Rows from block 3 of a small image classifier, named by matrix and row number. Rows with one number within an expert belong to one neuron, the router's apart. Each number is 128 + 24 x the weight over its row's rms, rounded and kept within 0 to 255. All counts start at 0. Numbers have three digits each.
Before each expert's rows are labels from the 100 images, of 14848, where the router gives the expert most weight on average: "strongest on" is what is common among them. Only what is clearly more common there than usual is listed. The data: retinal OCT scans (Kermany 2017).
# router: router (model.blocks.3.mlp.router.weight, 32x96), inputs 0-95
# gate: expert gate (model.blocks.3.mlp.gate, 32x96x96), inputs 0-95
# up: expert up (model.blocks.3.mlp.up, 32x96x96), inputs 0-95
# down: expert down (model.blocks.3.mlp.down, 32x96x96, transposed), outputs 0-95

# expert 22
strongest on: finding: normal
router.22:104155076113120152150177106136131130082114175120113135131149120114109161135138123134119123162101141113117169104146127140133144185088086169123144140121115130101118137128122113117101077123142097161127143086116110113169164138123136168128138084111134111127123140074126149105130110104168089108
gate.2:132171080115095148155106165121103158107107196103122119090175135106114130124123120110114140206146148119103159108126091142117159146166117130089167126116102142130136117148135135108146121091120123121103138096135080106151123109136152140124131148129111140122120138078160125118144132166143106138
up.2:118104145133134140155135094124121149127123152118188121193159127111168110116132110095154135158057109092144160137083109126068174124157127136115121102109096096125136123163121143124143162154131157092110147112163112099143176129092120146133122144135116153141121130109129134103121133142130119141
down.2:162142149116138089088132135144140150112103144113143112129158107164103091150139139119167129125138145172081131140095132106189109101124148149164127143125122119105130090156105154165087147111117128154129115121163146141117144177181118165135093116084133102124141095123140130176110102114142140121
gate.3:161091148122137154126113109087133132148135127102167176088082152147159140130125091090151107145143105114135147126069106103153072147138118130135146135121108117120109133122101126160141130151131125131125138143107132108103137114202117133119100177168093177123090103136155138130136113106137115130
up.3:153113109106167101147111137140109158136128120147138122163097101128098143152136137134127112178109083134108100116143126134113148131112137100157064106163097107144154069102151115125140121123164124121155135149105151133198096116151113093104114068161126146090140129104125118120123129103125120102
down.3:113115129106130158150163118146141103129139130126142131126124109143123143081095161119103160151161112099162144083109139133144157108127105085097105135129153162135157183140112112139078119128144156129152120157129132119135162191137119141191129136098163132129116159118145182150107130095114115093
gate.4:106146098112123104172204076139117136127141160119134108144124098101107178117151140140124143183104125135131125102132135147128157151125121111106132137172151159086120144132173130122113070093125100150121161093128155132152084138135110156149128114150107114113151137104135109139133121120135084099
up.4:138128168166119152103135166125139135147128122119101096067122133125157124139120155143123142111160203120141105092086132131130141104115146111095129131159115146161087128119098139178112111110100130104149136141151112110126102104161181104156154136114151126146116131153103115168183146122110128152
down.4:136121131162167151163135112124112074135131148067117150148115166108141127090138133136077133162148131115173111182150130099143158122143109122133109112137154116119104103115124126116153158132115095145108163138122145112151166154117110140147154112147103101125093183121135097122107154070135141153
gate.5:109115092175103138124073135144110144110090120145139151108131137138118127097092098117154165108067131129128123159158145112167115126126112150141090130161166112134127118111113148161067120145132141089120070115117138164167106136160107092092133105146127108108138141129144087135115133146122154124
up.5:124164153130119108148127111100149091107108186135118141119140119130152166153103137120153167125108100107061194125169122101108140140133112108088142123117117156126186159147110132141143132186111119157127145089128173120140166097136128121129116120149124126125150154139109146084110113116127137123
down.5:111127119161130143150133136112122191132152158116123127131129130108111140176135115126166110164143147119131102153121123076145143123159156144125101101136129114149123100132172142061153119140121129141139109180159128151092130056128144151148121109122106135167141128108188154108167143114151130146
gate.6:137125134098126126100137128133157139080137179125121093101132121153165139152159145112110134069137100181112137120127115128131123146106100119130108117110152108166156087090128123137104154147126126158159123114135122090117122127102136104120140163079122120093081112084118162095122087156087096113
up.6:096107172112150123074130128097121123136133104160115106108095109102086104153181169131102114084136152135141128101127116105133102166098118105149129184128143089174165135104098137137084160113113130108142124146141091096107134088103115152148109131119136153122116143095120140120148129119140157152
down.6:097093126132099103104160132130154131141145139151153133125069097124162092129155145135130174158110112152124117099138115087166097140141141186121130162140173143143085138100115136133124111136136150095115106140146118135172164110103145153117141099087158183110125127088127116143123144121115147162

# expert 12
strongest on: finding: choroidal neovascularization
router.12:074131132146131116145122119142095088140103138094175160139146127145125118149115111123108115132098101131098145140103140103162141144140117124145131103153097110118125138168076102139104109136163094156165097140103193146135137146099134162107096136124100085171109108143137135142156097082149151113
gate.0:139124149123147124202169125119103144147107138126112126175122112106096155076093124119118101165107144151117173128138098131132128165136110118115105121169169134086095130155113120153148138135109111131144143073105116110130108115122139122129132131152120115145175146120182177127147117104138102087
up.0:142119114143172123134119100128104132175166144115151130134107109095146135098096106145117127146105145156158170148129096142120145096146131127086124119127183109117117141117161123094113125170134093149128115066120088109108114107138165124151108147163123115146168134160109150138100128072167110105
down.0:179132168143127131160105148133091108130161160153115115125138180106098114106156117113148101129115135177128089147137118142089141161116124108168167108102078146133146128149127148154154145100138148141141106109099118161117084147167120156105123129117106120112117150163146135134100172100118108084
gate.1:172146091106157123114173135159114141132139105121115123147124164077152104137149141127109081132112129110122129124100126115119151135157103116103144112150077119136111144116127143118126113145109140170084104136127122127134142172197112126132142138152124096158080126094171174082169137155148121121
up.1:130152042140079129124127146102107125109121146143116128137157131135134082118154133163123105139121120149157094100077101145121131159119109147150106143151105158152152152130150126098132071106120111147128097146125162105110125190104124128120139130140081108140119180127129135080132113106136136122
down.1:149149140139129145153138143152167135140099101076091150119117080129128156128153087157130100178132128118161076158137182140172113142105127127094084146138137156139124109124102103136125127112149130165154111126094176116144130114112098087138131080159099129141139126132116131118148122081146139135
gate.2:166168088145107098127174108155120153075139158105115141131117122142107147144134163123103095129105132110086115158117146141150131143113096160148186122125126120138106144153125160153107135128172132164150109172117175155139127113124059109120089112140085099126132133125117129136128117105117152112
up.2:116103186105138161140094156132137129160118104158124116114134124102141150116135106107153154131158132157198164116177119102133145113135146115104094128135147125124149108093186098137136139125091099113106177107154074134124132115142140116153162164098156140118115121118132128133112103160144088150
down.2:129125113150165102157148129116165078134141170142099144123161070177122107085112164111114159126150119123140156127106092114100155072099132158133143090125114134127181152108128107129130116142107126130125152139102097133134122124126119172125142121121166137131116160113147105136111163122078085113
gate.3:078150150083119101132153133122134134099145059129104122170133091133118138129160132091116161171140097139154106112159153106135120153153141145101124123125179143128111137099127124130141103117114136141125177149158146169120101142097102107128119129102101104120117159141146120099136106118188160160
up.3:141149123108117070116156147155137123127124094100164133164107109129156123132171133103139131135136118149135096114118125123148135132115101178126144157134180133147138128108131135130104105173138106122144088184124117131137119163108105123120141093172102111150134176077153103104118099121173112180
down.3:114165080134092162080089116136145121116121149185094102126132136101095123155123125129131132082126110163138106125111143128155136101126123137168163104116116100130143131140134114192145146089140125113124043131096112127144120151144123131150094125153151104137181123145137117107112131153137141122
gate.4:129172125094089117164177102140153145089101123122133145120169125151105138125172123139159131137123130118168098090126114109131134161095085159106137118108125163108108140117130105135092082103144130157134155117152142119134074125116095127155146160126127100111120176128168139087136152107118162106
up.4:072137145087124127158175115132123108123102119122165128137155118140105134137176107158161141147101142131153123057117121097141120151129108143136115127142156151137129122124114095120098083074152140169151128105118161152121107142072119120144121156120104100105145168125147154146123144085112155108
down.4:134131107090100152119121155166150088153119111136138139213179122058085166118142148126130143124159098136115116117112123141102122119079113101115126113123134146105101156099162121156116111104153152139090126115163111124164132116094161119152136095146119135116141134119135137147149095139124106135

# expert 14
strongest on: finding: choroidal neovascularization; finding: drusen
router.14:160149142115086086117096127117097095114120094107173129182148138154111096107126114097138150176099103114119117141126158103148115115096109137106155133146100121089158159101089170116141109123094108123139146172127144135154126137124092103130120115159081134143140167140126089148120140143151097126
gate.2:148154132154128155122118102101178142141112156120120156145106101131143117119123125105116139091211120080121121144134124133094148056144171140116097113152106104139125141147091163149114100084139150132090175097136112118122143123150143113134135135147163150123141095113114119145146127164142091136
up.2:144122130140137092108133130124131121148088096187111142176141122126079141102123130094135131140166156125177106131080066130156161149082116125096123139091139114150117136118120142152116124100122139131139199165115138101161108115125137120156165157150146149111111134114140111110119085131122109122
down.2:104132131137136097138135135162118163088134100099107164156180121108147152117133136139113098141132127078148104119122126136166128169137159126113063110156130105137079123115142099139105085163129108125121139124103153110097136080122165105104100087141080129130103102114087125113112148098125140124
gate.3:122134129110067106107124163117140129136159145120135126134080130162155115155144120083139159124092118135065119164151171114128110092119135121233135127132129114100148147124114140099136105113144153134136129129126134167130148107119146128114145162112103121152106130158092102137139146124120087135
up.3:114131125098083107128155145129157129106159133092154113147099106133147121137123130086142161136106112128072122162161176115088093092105122116206143133164151123118129145108112137110139090112141160150147107144113138155131129114070144140101141147116116113167130153158147124151114147099142099127
down.3:157096170152145140141084110146095112132134118106117171128127129114151112072135126125100115175126131097122079139137126126089144159165130154152128133113117101120148108144134129088157126077121081116109129126146119163097124134152121152126115138160088073145102120157128104097126132072132147158
gate.4:113141134129162137191155137116147116106132103145113105126135122139128111131136133116114119159146139106089133166114134121103099143126144118113143155154092127159125140113081121145161140137125117124072140128181127121098192187117082143124111191120138158105073089119151138142113113142121132130
up.4:145139130159140123157152132105133110107116096132125084186144150154099088113136135124124120187130123118115124128080138122115127122099142137100143144126095145144148147129072130156163152127108100134091131168147163093101184169115072130137143145156101128138089148127173143115128147118147127128
down.4:160105162145183098172096161153099143114129131098155156131145149159138111081098117116093122137116164101187084145171148135080154127140129103115122109116142114128135120128110114152123095113136078122074158119121139180148136143147126142148129131105132116125109107164127130120103140098136136129
gate.5:151139125142119151115152116123161148123114151121122117129109157151102095132122111166119092146124136103117113138130158104121109109092144136127096121181117102134116144189107148121134157123140194141170119155135115122127157137150129179083094109104154158157071093150076109155124146150142135137
up.5:126099132148105148112137127139115159156133126098108104114121083147116120132165119160115114106144128070091136150143144103096163080102131108121125123137123139102124144115108167105084113105106160100103167130109159144137134117115119092148160127099095169128112133114157131153182199148148113122
down.5:179123137132127150138071126107096139110112131170120148115160126124120127105108165104170130175097113156117111165139167115103112134096090150124164141097106109123158111143129123126112150101120162116122094113107137137136118168174103135135122123164096086151154102152133073137161142122144118156
gate.6:122117093149141105109122155136134153121112153126105103122107160122165120149091139149113146127150143151144111133124104168157163207086118134146127143084146148103157119140117078116090178145119157140124139130091111103152101134105116128122154144137085129139132174080108155093150144111110122120
up.6:142112122129150165161101106113120093187151124089144137111124144122131171129114140126154140095156134153164083124124142126120125095184155111143141110138134089114076142160155111120139113117166092134191116129153094132098172112140108148135118120112164121140142121132131080148097137130131109092
down.6:166066142095133112166122126180129163109134112093116144146119154149140120113133199160140114134140139073143088133105125096077125152151117107122117119136137134149119107118113103089150136156138111137127164105172109138125163125135114124147125165139092140138128139101151126124115134074134144172

# expert 29
strongest on: finding: normal
router.29:117150164125110115130183155098149133126167125147083112105134115119110154085120113150160131110167099141156113108121151156186103174088139132115137157142123136107165104130073121137099134172128108155131177112149112138098130153140138122148134095096132118138119133132097116117152080127117154156
gate.2:149116107135126142117126087116134139109094167116122099150136104105155148070122140161116106126121154144148166150133145122164131134149100163080104126124101131171129090106139134145142097143115139115132077129129120152128162130159135157167097117146077086170133160089127099130166124097125150104
up.2:153088150120152145120156174099102179099107118151118119113148138121147133090123152083174152121126141091116120106106129110106154107138100135105123098144087174111158129120152140141075120102144139070127141117161124138114123142105111118111126135173087122149133160136074153161131108112142126136
down.2:092112145145118124135126150164111129087103140128125145129106134082131133156101136102146148100163158100158150098129105169144144118123118106138112133155145158105107139109154116123126130132094125091179135118177157120076134144153141118076094131144094090154151167085122142107092139089140158143
gate.3:119186107132161151130113135084143161136113090105086172154083169137106095110101134147104127147140128131122117140132122152124122075141108134123110112113158101111096144088166125121110105111104080142140126116139097154129091124137124148166117114141141114147080147117125126092072160124131106101
up.3:096135114162134091094122117153125117155099114124140115096120165141133100138120132141114158158076090108150123122102120110155099093163086077092102152098149132153124129094130162115116108114121102105091085142122099156121137131152124119130191172124095116144106145162125112150113101130121150108
down.3:125137123148131178160147150153141121145138089123116157121148095146138102160126118135143136122109126138120152120138093143170128138121149091112127120165132161131139092106099112129143117124137123124161120114136093096125160115094164135128106122133144173093169111195163125151055161130156092087
gate.4:150132140145128118138094126138125135189113150098109086125098106146081163154108197116142088154139150100157113129140088124122155143147153163136105149144148150151098094128129123156159122089145088147155090131145118125142096120136131140114151127134110166141122163133136126145086114172094107117
up.4:127102096105133156130116118123117148136158142085166134152118146096102083080188113116117124134181184132113116147109089125076122086149123133153175133106155101147129115122123118140126108140142127108111095155169149128109095157115122111120109126089152157159146131122113122149122101131174134122
down.4:121132134097122123125103162115119104132136125116138089162136120096151167134141146128109160123129101143133152093137159097167147132083135105106104115128157180113120106149116146137129160119086085157103130152145126098086163127145124097171174169129143136134093134166120149160113091119137157178
gate.5:154141125145108120146127105093134116110168099105085129082102117145118125169143133112141141120146130101126119149120088181141103131106170165136132131155135126145081140173141085170132157183146149157131155121152087128120146131128132131159123117106150121096120082125114100117121115105156110072
up.5:072104119132139163130120118134102132147154141099117116114126077114150119130144177136141080149115157138169121108121164129104149079156152147155145092134125082123124123135146106147112166120133104115140124128108126118164167110101095114117153104094124083120163112168142149155112089101169127104
down.5:110122155122166133125113107125145155147124107126172130097115168104124102148134097156075112167073127134105109126128137165132094156104153094128147141120131154145140086121129124149127142108153110135184087121141124130104130130157134099124119086150127163135124127174111147140162092085178148093
gate.6:153173139137097115146167136132168118096153120116094118107123105113170176105122131155130130138158104118157110113122139164147111143061113124072125131166120153168154106108128137145126144131119175142124162123145150123122084177132115123112115131096126124132092146141118090106152132126090110173
up.6:151148148125119095122164115122169123086141105105114101115104104105148124094134112164129133142160100128142095074109163152139110131071136110092154142175103141140147125150116149162144142147093175150132161104141135116116076172121113119103129168111144134117096130126138107116141126105095100163
down.6:127140100129136105117166152142167131145116129120154091152159139141100100185136131103148150151153094122134140130153138122163110108108157151103117113152157177112122152147111121129118099142132119125112147095154179136081121121087123156145150101108148153110104151144189138170100147169089131123