{
  "model": "image classifier",
  "dataset": "retinal OCT scans (Kermany 2017)",
  "train_examples": 24607,
  "image_size": 32,
  "crop_scale_min": 0.5,
  "horizontal_flip": true,
  "translate": 0.12,
  "color_jitter": 0.2,
  "targets": ["finding"],
  "num_classes": 4,
  "arch": "convnext",
  "isotropic": false,
  "norm": "layernorm",
  "activation": "swiglu",
  "mlp_ratio": 2.67,
  "layer_scale_init": 0.1,
  "inner_norm": false,
  "moe": "top_k",
  "num_experts": 32,
  "moe_every": 2,
  "expert_mlp_ratio": 1,
  "experts_per_token": 1,
  "shared_expert": true,
  "patch_size": [2, 2],
  "depths": [2, 4, 4],
  "widths": [48, 96, 192],
  "kernel_size": 7,
  "mixing": "cutmix",
  "loss": "cross_entropy",
  "residual_init": "none",
  "optimizer": "nadamw",
  "lr": 0.0012,
  "beta1": 0.95,
  "beta2": 0.999,
  "eps": 1e-06,
  "ema_decay": 0.999,
  "steps": 14400,
  "batch_size": 256,
  "epochs": 149.8,
  "lr_schedule": "cosine",
  "final_lr_fraction": 0.01,
  "warmup_steps": 280,
  "weight_decay": 0.1
}
Rows from expert 24 of block 7, named by matrix and row number. Rows with one number belong to one neuron. Each number is 128 + 32 x the weight over its row's rms, rounded and kept within 0 to 255. All counts start at 0. Numbers have three digits each. After the name is the row's rms in percent of the matrix's.
# gate: expert gate (model.blocks.7.mlp.gate, 32x192x192), inputs 0-95
# up: expert up (model.blocks.7.mlp.up, 32x192x192), inputs 0-95
# down: expert down (model.blocks.7.mlp.down, 32x192x192, transposed), outputs 0-95
gate.162 097:143105117141132112180093145066171126080082210161161100118114148109114139136074134137112079165151147156144149161171111121155102142082089136143158155118157156109096105111074083082076189137130110157107097157076104104119099130153127119133167109063109062077146180148120085088143145126140127150
gate.163 088:158118116089119097105098109123110104064118083095108127098121152130094100177170139113101106055131034167148101158178160146128073141178058174178108190140105132140132151082068108101173117114080149171127179162144090141087140156186118119105131082071112157147139130080119158153086145090124155137
gate.164 099:056127128140155173088136126097114078128120141151123206136151114147110101145134097126115204124066173092105166170051171112087141050100079078160162098156081107137150113114159177105138183098156111142145112164127111106152132091107197097121129110107104142106109112102119150079145165155173118142
gate.165 099:084176156092093080119088155073104092107149068150167150165150117110154114192123132201112110099171167132182143118230087077130127124091099143157107116126068127138091110127168138104183148114120132038163090140128101152112093161154149110106119192112134122142101129138127064198157118147160150047
gate.166 108:127133107150141120114160119158164116090169118156114159155134090171063107089121137109102089082084135136082117157138094120125110180153040139114141106112108136093114123129149159114102144153099137104154178189111128143147146139086165084143108143144164098132175131117116150121196187121145141102
gate.167 091:102111156151107071127055135138133089142082110192116139097155181116110180095187154120143135155192106132160128166113221187080122132114127083143126168130091148102161105112125106179143123129182119126189119118092120089085138115078100123112138101154119173133170161060115151121148153101114133094
gate.168 123:139154149158149102075116125142168135192110100086138151114084094185202111105135132099116097067105135207100125180142143085192129166159150085090088114117157120129077148082154155093170139115084068188141137097124101134118137110118096196161120159151143187106104135049129100113075190100152113078
gate.169 099:118113023137094081114119166122144180080105156126149168143158155143111119112074139091168107167156121089105114135133167170192174133139119141149105075099106133122090066142127187168143153149079106124150102150188111105131118132086131085118124144148089164134109168076069112112184132100179132110
gate.170 106:137068087087174132137072109147180146201154178130158141138081152083081102085133094116113106166179124110133135153142127128112156077174175103097126139149157094116165176150185128098129160146070118170117131142110121192095146160172184089120118132182126135116151205186152093147107108138192139150
gate.171 096:118093051166091064144092080157151206157149158144160175134069193095132109095071131134168115087090124133111100102049133161157088163090066088141102122179114125115115149144196147159106113100100089099112142205108148113181123167099081167164136090161164097134134107117110141140096130094133139131
gate.172 105:145093091126129137133107111173134131148100091088170094120146179119151104123137120142101124135101149033093093158113132153100129129149176137080124135110108102172188108139067201151160144113144147155117069083126130135181108069114053086127160121134174120065118127108120180175167171133115141178
gate.173 088:146185152070087178148151088115157202114148092117122140132146170109193072089057146097113117177086109119182111106104130142138151112160088089172121158093112160118107113149137102114191132112076119129151210161115078130194153129147103166122108121184118073156132158088145092130241084137134154162
gate.174 105:103129116132133134170139139136139113133115157102106125078123119162150188172120095161109127132117108069102105090134141161138160098118172125096101134072173135083107134102169111110148110177141170137114194135129150139172171095242126136078127177130124141088109146169095159135098094120117167125
gate.175 102:085151159082168139157106134160089140158084016180133138149185117096116155113089099082167052130138160159174095111127133099109144166103092127071126109178136136093160105139148137137122143097167164120144149146142167143088091135128140154116179114101141048116114071089161107182160088107151174166
gate.176 096:164101166074113069128115159139163138170143185155157136153129058105125125178058095121152161083157101105109130114138120150155180118163107146117097138120091085203139199148100109137182150163140154147095039109087132071109112122141108153136158160109134110171196161162097126110117166178144105117
gate.177 122:068119118143164113127127128141129168163126161173151119127111091092129061128144171108132133197046112190126134135191183165129117114182160104122155141172116099133162155092126129137133174117131110124119158136185108146140164187126147210128122136043150135122152114039138159130233109093088119105
gate.178 123:110139113149179102092141120174202111170133161125099119167087144138137091179207161132155189121096091137151149112114129122173105100116139051123073153099164119109100106116107141119114082129180149118083198127153171117113165171052150189109100161100155190113107167116185133150107102157072124149
gate.179 130:129101143181144205151092152124166132129149204116137121142097087102134119089117084142096111187115141176185142077198113162149111115108068080094102136123153127128102116071101107080133190155104132143117128126106108132154112105096179130095167202136110087069135145149156090114089147118136138109
gate.180 098:197114099092125190130150101140157063096105162121208065141074125090155120164133129127058126156108171089167137104133125132075072157076103094145089132143122119111146128135128122144146115124065146116120142150160093138119106131116155175170154176177105066044157086159122188173135197152138135162
gate.181 102:054061164137121136118115148108162158114156184125133051174095156153127113072108135162086085118163162101103104120108118149146148097091089128103151145128094141124149149078129107230101154144146172131099124131125131122084141114093139145199177114069163134139132135146104068161167155131147161141
up.162 101:175073160064102108127149156185146094115130079122165101151158175139147218160111198153144154135095132110093159147132170108087071070115125160103155148090126153066146114135151120116140070117193106123141177117108174159116162138120137197169098142110168124138134127143130077120168144145161070089
up.163 091:099118097134115119148085134188107156147178062088134229110108096132114102108170150122164097125099150131157150135151115108109128153112160113120097086134142175138116098180137159132169137123131118128136121069153076078098070189139102112127087080120129103104162125119124151146144152108075175117
up.164 095:142158081126130087133143142170162132091128157101184110122112188120117160144149121139160191113150120181144149117144177058163103145107146173160171115146150150112090100107115076145154094102148113092155061136156145096153157150107136157115162110132091119140102150114142103132092082096156127162
up.165 101:152134079133115098162079140076144156091146170128158131179186077109096143148105060152120092111168145115121105178092149138124115129142087071105128072168140106081089142061091154198147124103070125180105119135155151151064160072022118124066129153070182113096170110083124143090132141126142118145
up.166 099:126166156150119092037095146092061137156123169124098199151112067104157164131094126131155133062126092143126135191146133145074117073155130079127146163203115093145119105172172155069077199148161165149181131099157145134101113156083119115117180191146074163132175134083131090113123166126114130198
up.167 094:154158088119097142169124153160143174111135148127119151159152151101098090130143134116122103137143193156115128143142128073155152163114101046177111093142157170097119113152156124099089117090152156174162146131119075150085132111097109066097179111137090173179185095153085157128141177107156108091
up.168 128:136103189155117138126099129138160113092119150172171131152133169123085157173081075146159156133147127138157095120079097145099145158134114119115115161153093153102143099127165111151120121135153133154121089117126133114164113119181134057207116085139124034133161162188101097214144155149117097137
up.169 102:112170152105162110086147119107120077178141077070086144051145108115144098046076152163107097123160120112181124072087162139171084136164107106159199126134148176127121109083128138094099087117142132086099092131119137177101138146095191125147121124155138099176102118133171117111102119079183112122
up.170 112:148047089132184081138149113117135156086089184134117106093111112108097119101128110157090167113132153128241149090110133100173163140126153112088122131145166156080118147087128133123099155184091114160108175140118118115080127090106106123046193070086076114128112187141088145143108134095113102148
up.171 105:108091135130107109112166112109122066124071099188127116116150126160156120125166112075105178181107134148162077076126131102119145100172139174082136098108145174097092127174145125102157199076153185155141138115038117154092133117124095129119135097141127128116154124128081061130162156142156164123
up.172 102:164137103142115186123133131172077095187114142155118194054128121106174179093088077169163150120098141148155063151156092065138122163163102141157151121179126083152163097129170047204151050105119118097136092121168068134092163176176146119092134115136092076170176132111148129105096150137085133174
up.173 098:069129147108091162104112105065140143108099120156067094156089116169157112098080128145094073073062093154115133141073131149113107148122127112140155089168128167171077177129116069159139106181131108133145178126115182130093126181119237194160134097115132150119100102140143172108152135151093110098
up.174 102:243085137121151146112123153177236105171094140088085106100142099134166077145165098171114153108100097073148126159124133115127141126127114145090103139090136098096074151132095101155153121121127122147144112136133191107145101105219163178116121152128159171136133125151063141141120102104096151124
up.175 092:161125074093100105144108124179112090126168118083092149090064130132165091163154080136197143110101180143066138132160141159199110091111080186136121081113087152130112145156060122157098107147119112117097119094093053153162124131153095143153098117079148133152154119036091084145141148083075110138
up.176 098:148146170112156117164114094106115164135139174129130131082113107169136137179170114097120101148111215101138128140132146109167062185172069185162102141119092092178206154109163062072129172122132141126152116158177160122090173126167115131193138197119124181121182049098127129106079069106091173127
up.177 119:090135094087163121188130151121071156226170126162097167134121111133104089193165125128107211146068110190076150129149158146151082221113134107138139098135081100145110137155117139095108150111129071130173155135137172148161157101095095201104130157124108149135078136064106108108128123100125102133
up.178 125:116112164087102126127166170146136065059113094128167167133164133127172133121122095142132103109127159072130129142154103182138161154149059134114148138111114139121183129133148092154121197102154137133159078180128114111135116148129082081192146072145162074124166123089130152173116131144172116141
up.179 125:144130088140106126108118136141070139118110080096122154160117133181141133192161100144201116106119135136040086136096056138111133153125165172105113093152133129141103142187150176157163084131178151123164145092098129127105159087138097101098135141118151134146112106078151147148144130153075144116
up.180 094:130109172140202097105093153089125135150122152134144172087138118117112152130173186056130125073095145114135116155140086091079134050154047065149120124133137156166112139140156156123143163100107165103132092115120125104111113147092102095159125152174109153122080089105100112170174232093203122098
up.181 101:091128133165153132132143109104136179159136152169130116042148130147130070096155202138122163166093080101169106156143141059140212123153083166162134135142078151141116153109105061130153186120130125143077097154172096144146183172120091149132149098135126129093163092182190075108123102129223143125
down.162 101:106155141147136156090132170131173075164146139135136107129114142123151189116139087129104118068044092156137120124150111112122113075075130104060070146148172120106121187133124148093113109150113138121127048162159106080100131155101193144125090162089111093097157111149158103164079162149164136121
down.163 097:155121167095125116143201157162090100147139114138145120162090153134127147133172147141139118130105069046117129114160189123128174153081147152078125149173174134102085110148178136123051142128145148139092161150093131085085116106084100117135126102113160120163163139176111128158126133147119105121
down.164 099:087150122155180096142187123168193101126140166156132117160171100127131112164134166143172155122163111113184112146145148141113113143080115131134173166115136117191164147119153153102164151081166076159190153122074115125152127052138146146144158171153144167086095181093168081074109098171108107134
down.165 100:115076129108179112137083115152155127143082120083101143153137123114175139123155172151127092105155090140099116106124148159152122087079137168132179165141204107093057127128122154147123068048123127092210132110168138099090092149143173137152149102164106102115075148120138104133170063112139135113
down.166 094:172179099106115113129134158140121104112107117176125148080050124144127122168152077153193156150082093169162136090164105147097129112172060110122181056163144108180111122102142164114118083102155113131131048121118179090123125091125128129078103135089144108102131145089168149114100124153092122116
down.167 096:167097077240133093137144154092167164093136130129134139096143051108118139146113170151116203152128151176105119144135171084130171142058130100114129118075101089089081098125152104131151146092135149109064138090162106115095082131145129145158189114082119175076160121150169134133146076073122146127
down.168 107:072108123072165118121149090142168099119214112136085171149109080127151119180169092049099111125107125166145175135169125143176109147085097094126149141128181130086115143115143080098106148129118130130132165083120135127106144077095165139185125153173093116136152178053137166112142071099103143119
down.169 096:172133119119141129109090079182200080132206160146111156145194140156153162164166114141143144142156132105145148143165072144095093147120091150142150124139143148162024129105149129117159115136095129143083211111151127159145123135098082148133087174145106133167121114146203106090117126161069106140
down.170 106:155118163060147123132143121075056141088161135113088118113139086139058110119146107152173155118172096159177121145147188072133110075112169152138099146131118127155119173151103144081163131175115113124153195138162111131119122100150111082112126127111134155105157116112100158137113105120115136188
down.171 095:098122156114171151135129140102123149104158129204127148074100123096142129142112119139158135134130169118172136127180102074157142064103173133130153136119131181145132189142086120133118187150089110108135096080148165152096101182096109084052149123117089192056096120140139103104175139112112142113
down.172 107:155095143119133147134115160129159109138132079115117156121128204127137072130130149079136126094102175095177135088098143141105104178138089049164146157128114116132108097147081158156098202148119170166048186129155157140075181159064071112143131138114096030077114142096147166084135138130130156149
down.173 099:122146124111105154146159144083121177123089091088119128146084148109148119102085093172091097128126146111148103143093131148082198108101122142145127108127140116122148104130067156100146190150138168123098073124100134122158113135131120129145090157138113156103187119106081135133138168115085146152
down.174 099:127136082230118155148147133113092151120120089127082117105101121108161092144092133145138166177096139175109127134091139079133083137179148125124151126126100108096173132157144190128046149092099084125135091149164082109155101100152118205137100061071115101142128128110109105139158162089149171066
down.175 090:152113074157147099121183153184220109118161145157113118130124188123103102145140130134070136165150139128085164141108055110093114108110140061156080110132138162183150095153112124151072161106159118107156103130109150120149192132124096104050141134147154152131110152120056157150114158130122121138
down.176 099:164127165156079099114086114143138159110160119071078115128113108141133106150057142150143138123206131168197131190120075084174102121112157119161107078117182129136076099181157174105176156139172115138110121179125131173129117158089181106121114100196147114098120099153123138164152169133126146168
down.177 116:133129136160167124148151144081088172162093187118116130141132141095132173085098114189177156177187103185123096125082183090149055126113109098087149154158067083100117085112082205142080144111115105127104150166132080121133139174134129108103118110111144101169146100153120140114129176140156105077
down.178 117:121105113063111129171052107133153130129113155089133130091180127192139066179191189159133125080135123125167148084197084127164182089122120156111138106131106157126036157146099127138115100186140113154162129127105126122121109152140162190141136201105128179195110170078126130124167109073084108151
down.179 116:077144051144074095122104138188190147103131152111120127156131147156081197184141111189095068060056162138108122086179084110139092145215090121090124115169138151116134094124156071136098121087154148089089111122135146094174127146151191167147078085106121128071149102131143148130096118142103081095
down.180 086:068055112109106110160188071128132184141093056120159110161154064124095100143117109107172146120145096074167110172088054149124195124093144109134116075095137177118098115107090142180157166144154095142152084133141145157185096074132126106137098090106139170092137132081145137141132172131160125139
down.181 097:169069127127156081148141144129108095094128113119091121203119131074135104192163119116181177154192140141181180169111113165150135100129169121153069106131146133144154101134138082138137087168185153136137150112090144174065079129099124130126148164108154140126107160146209131114130138123101125187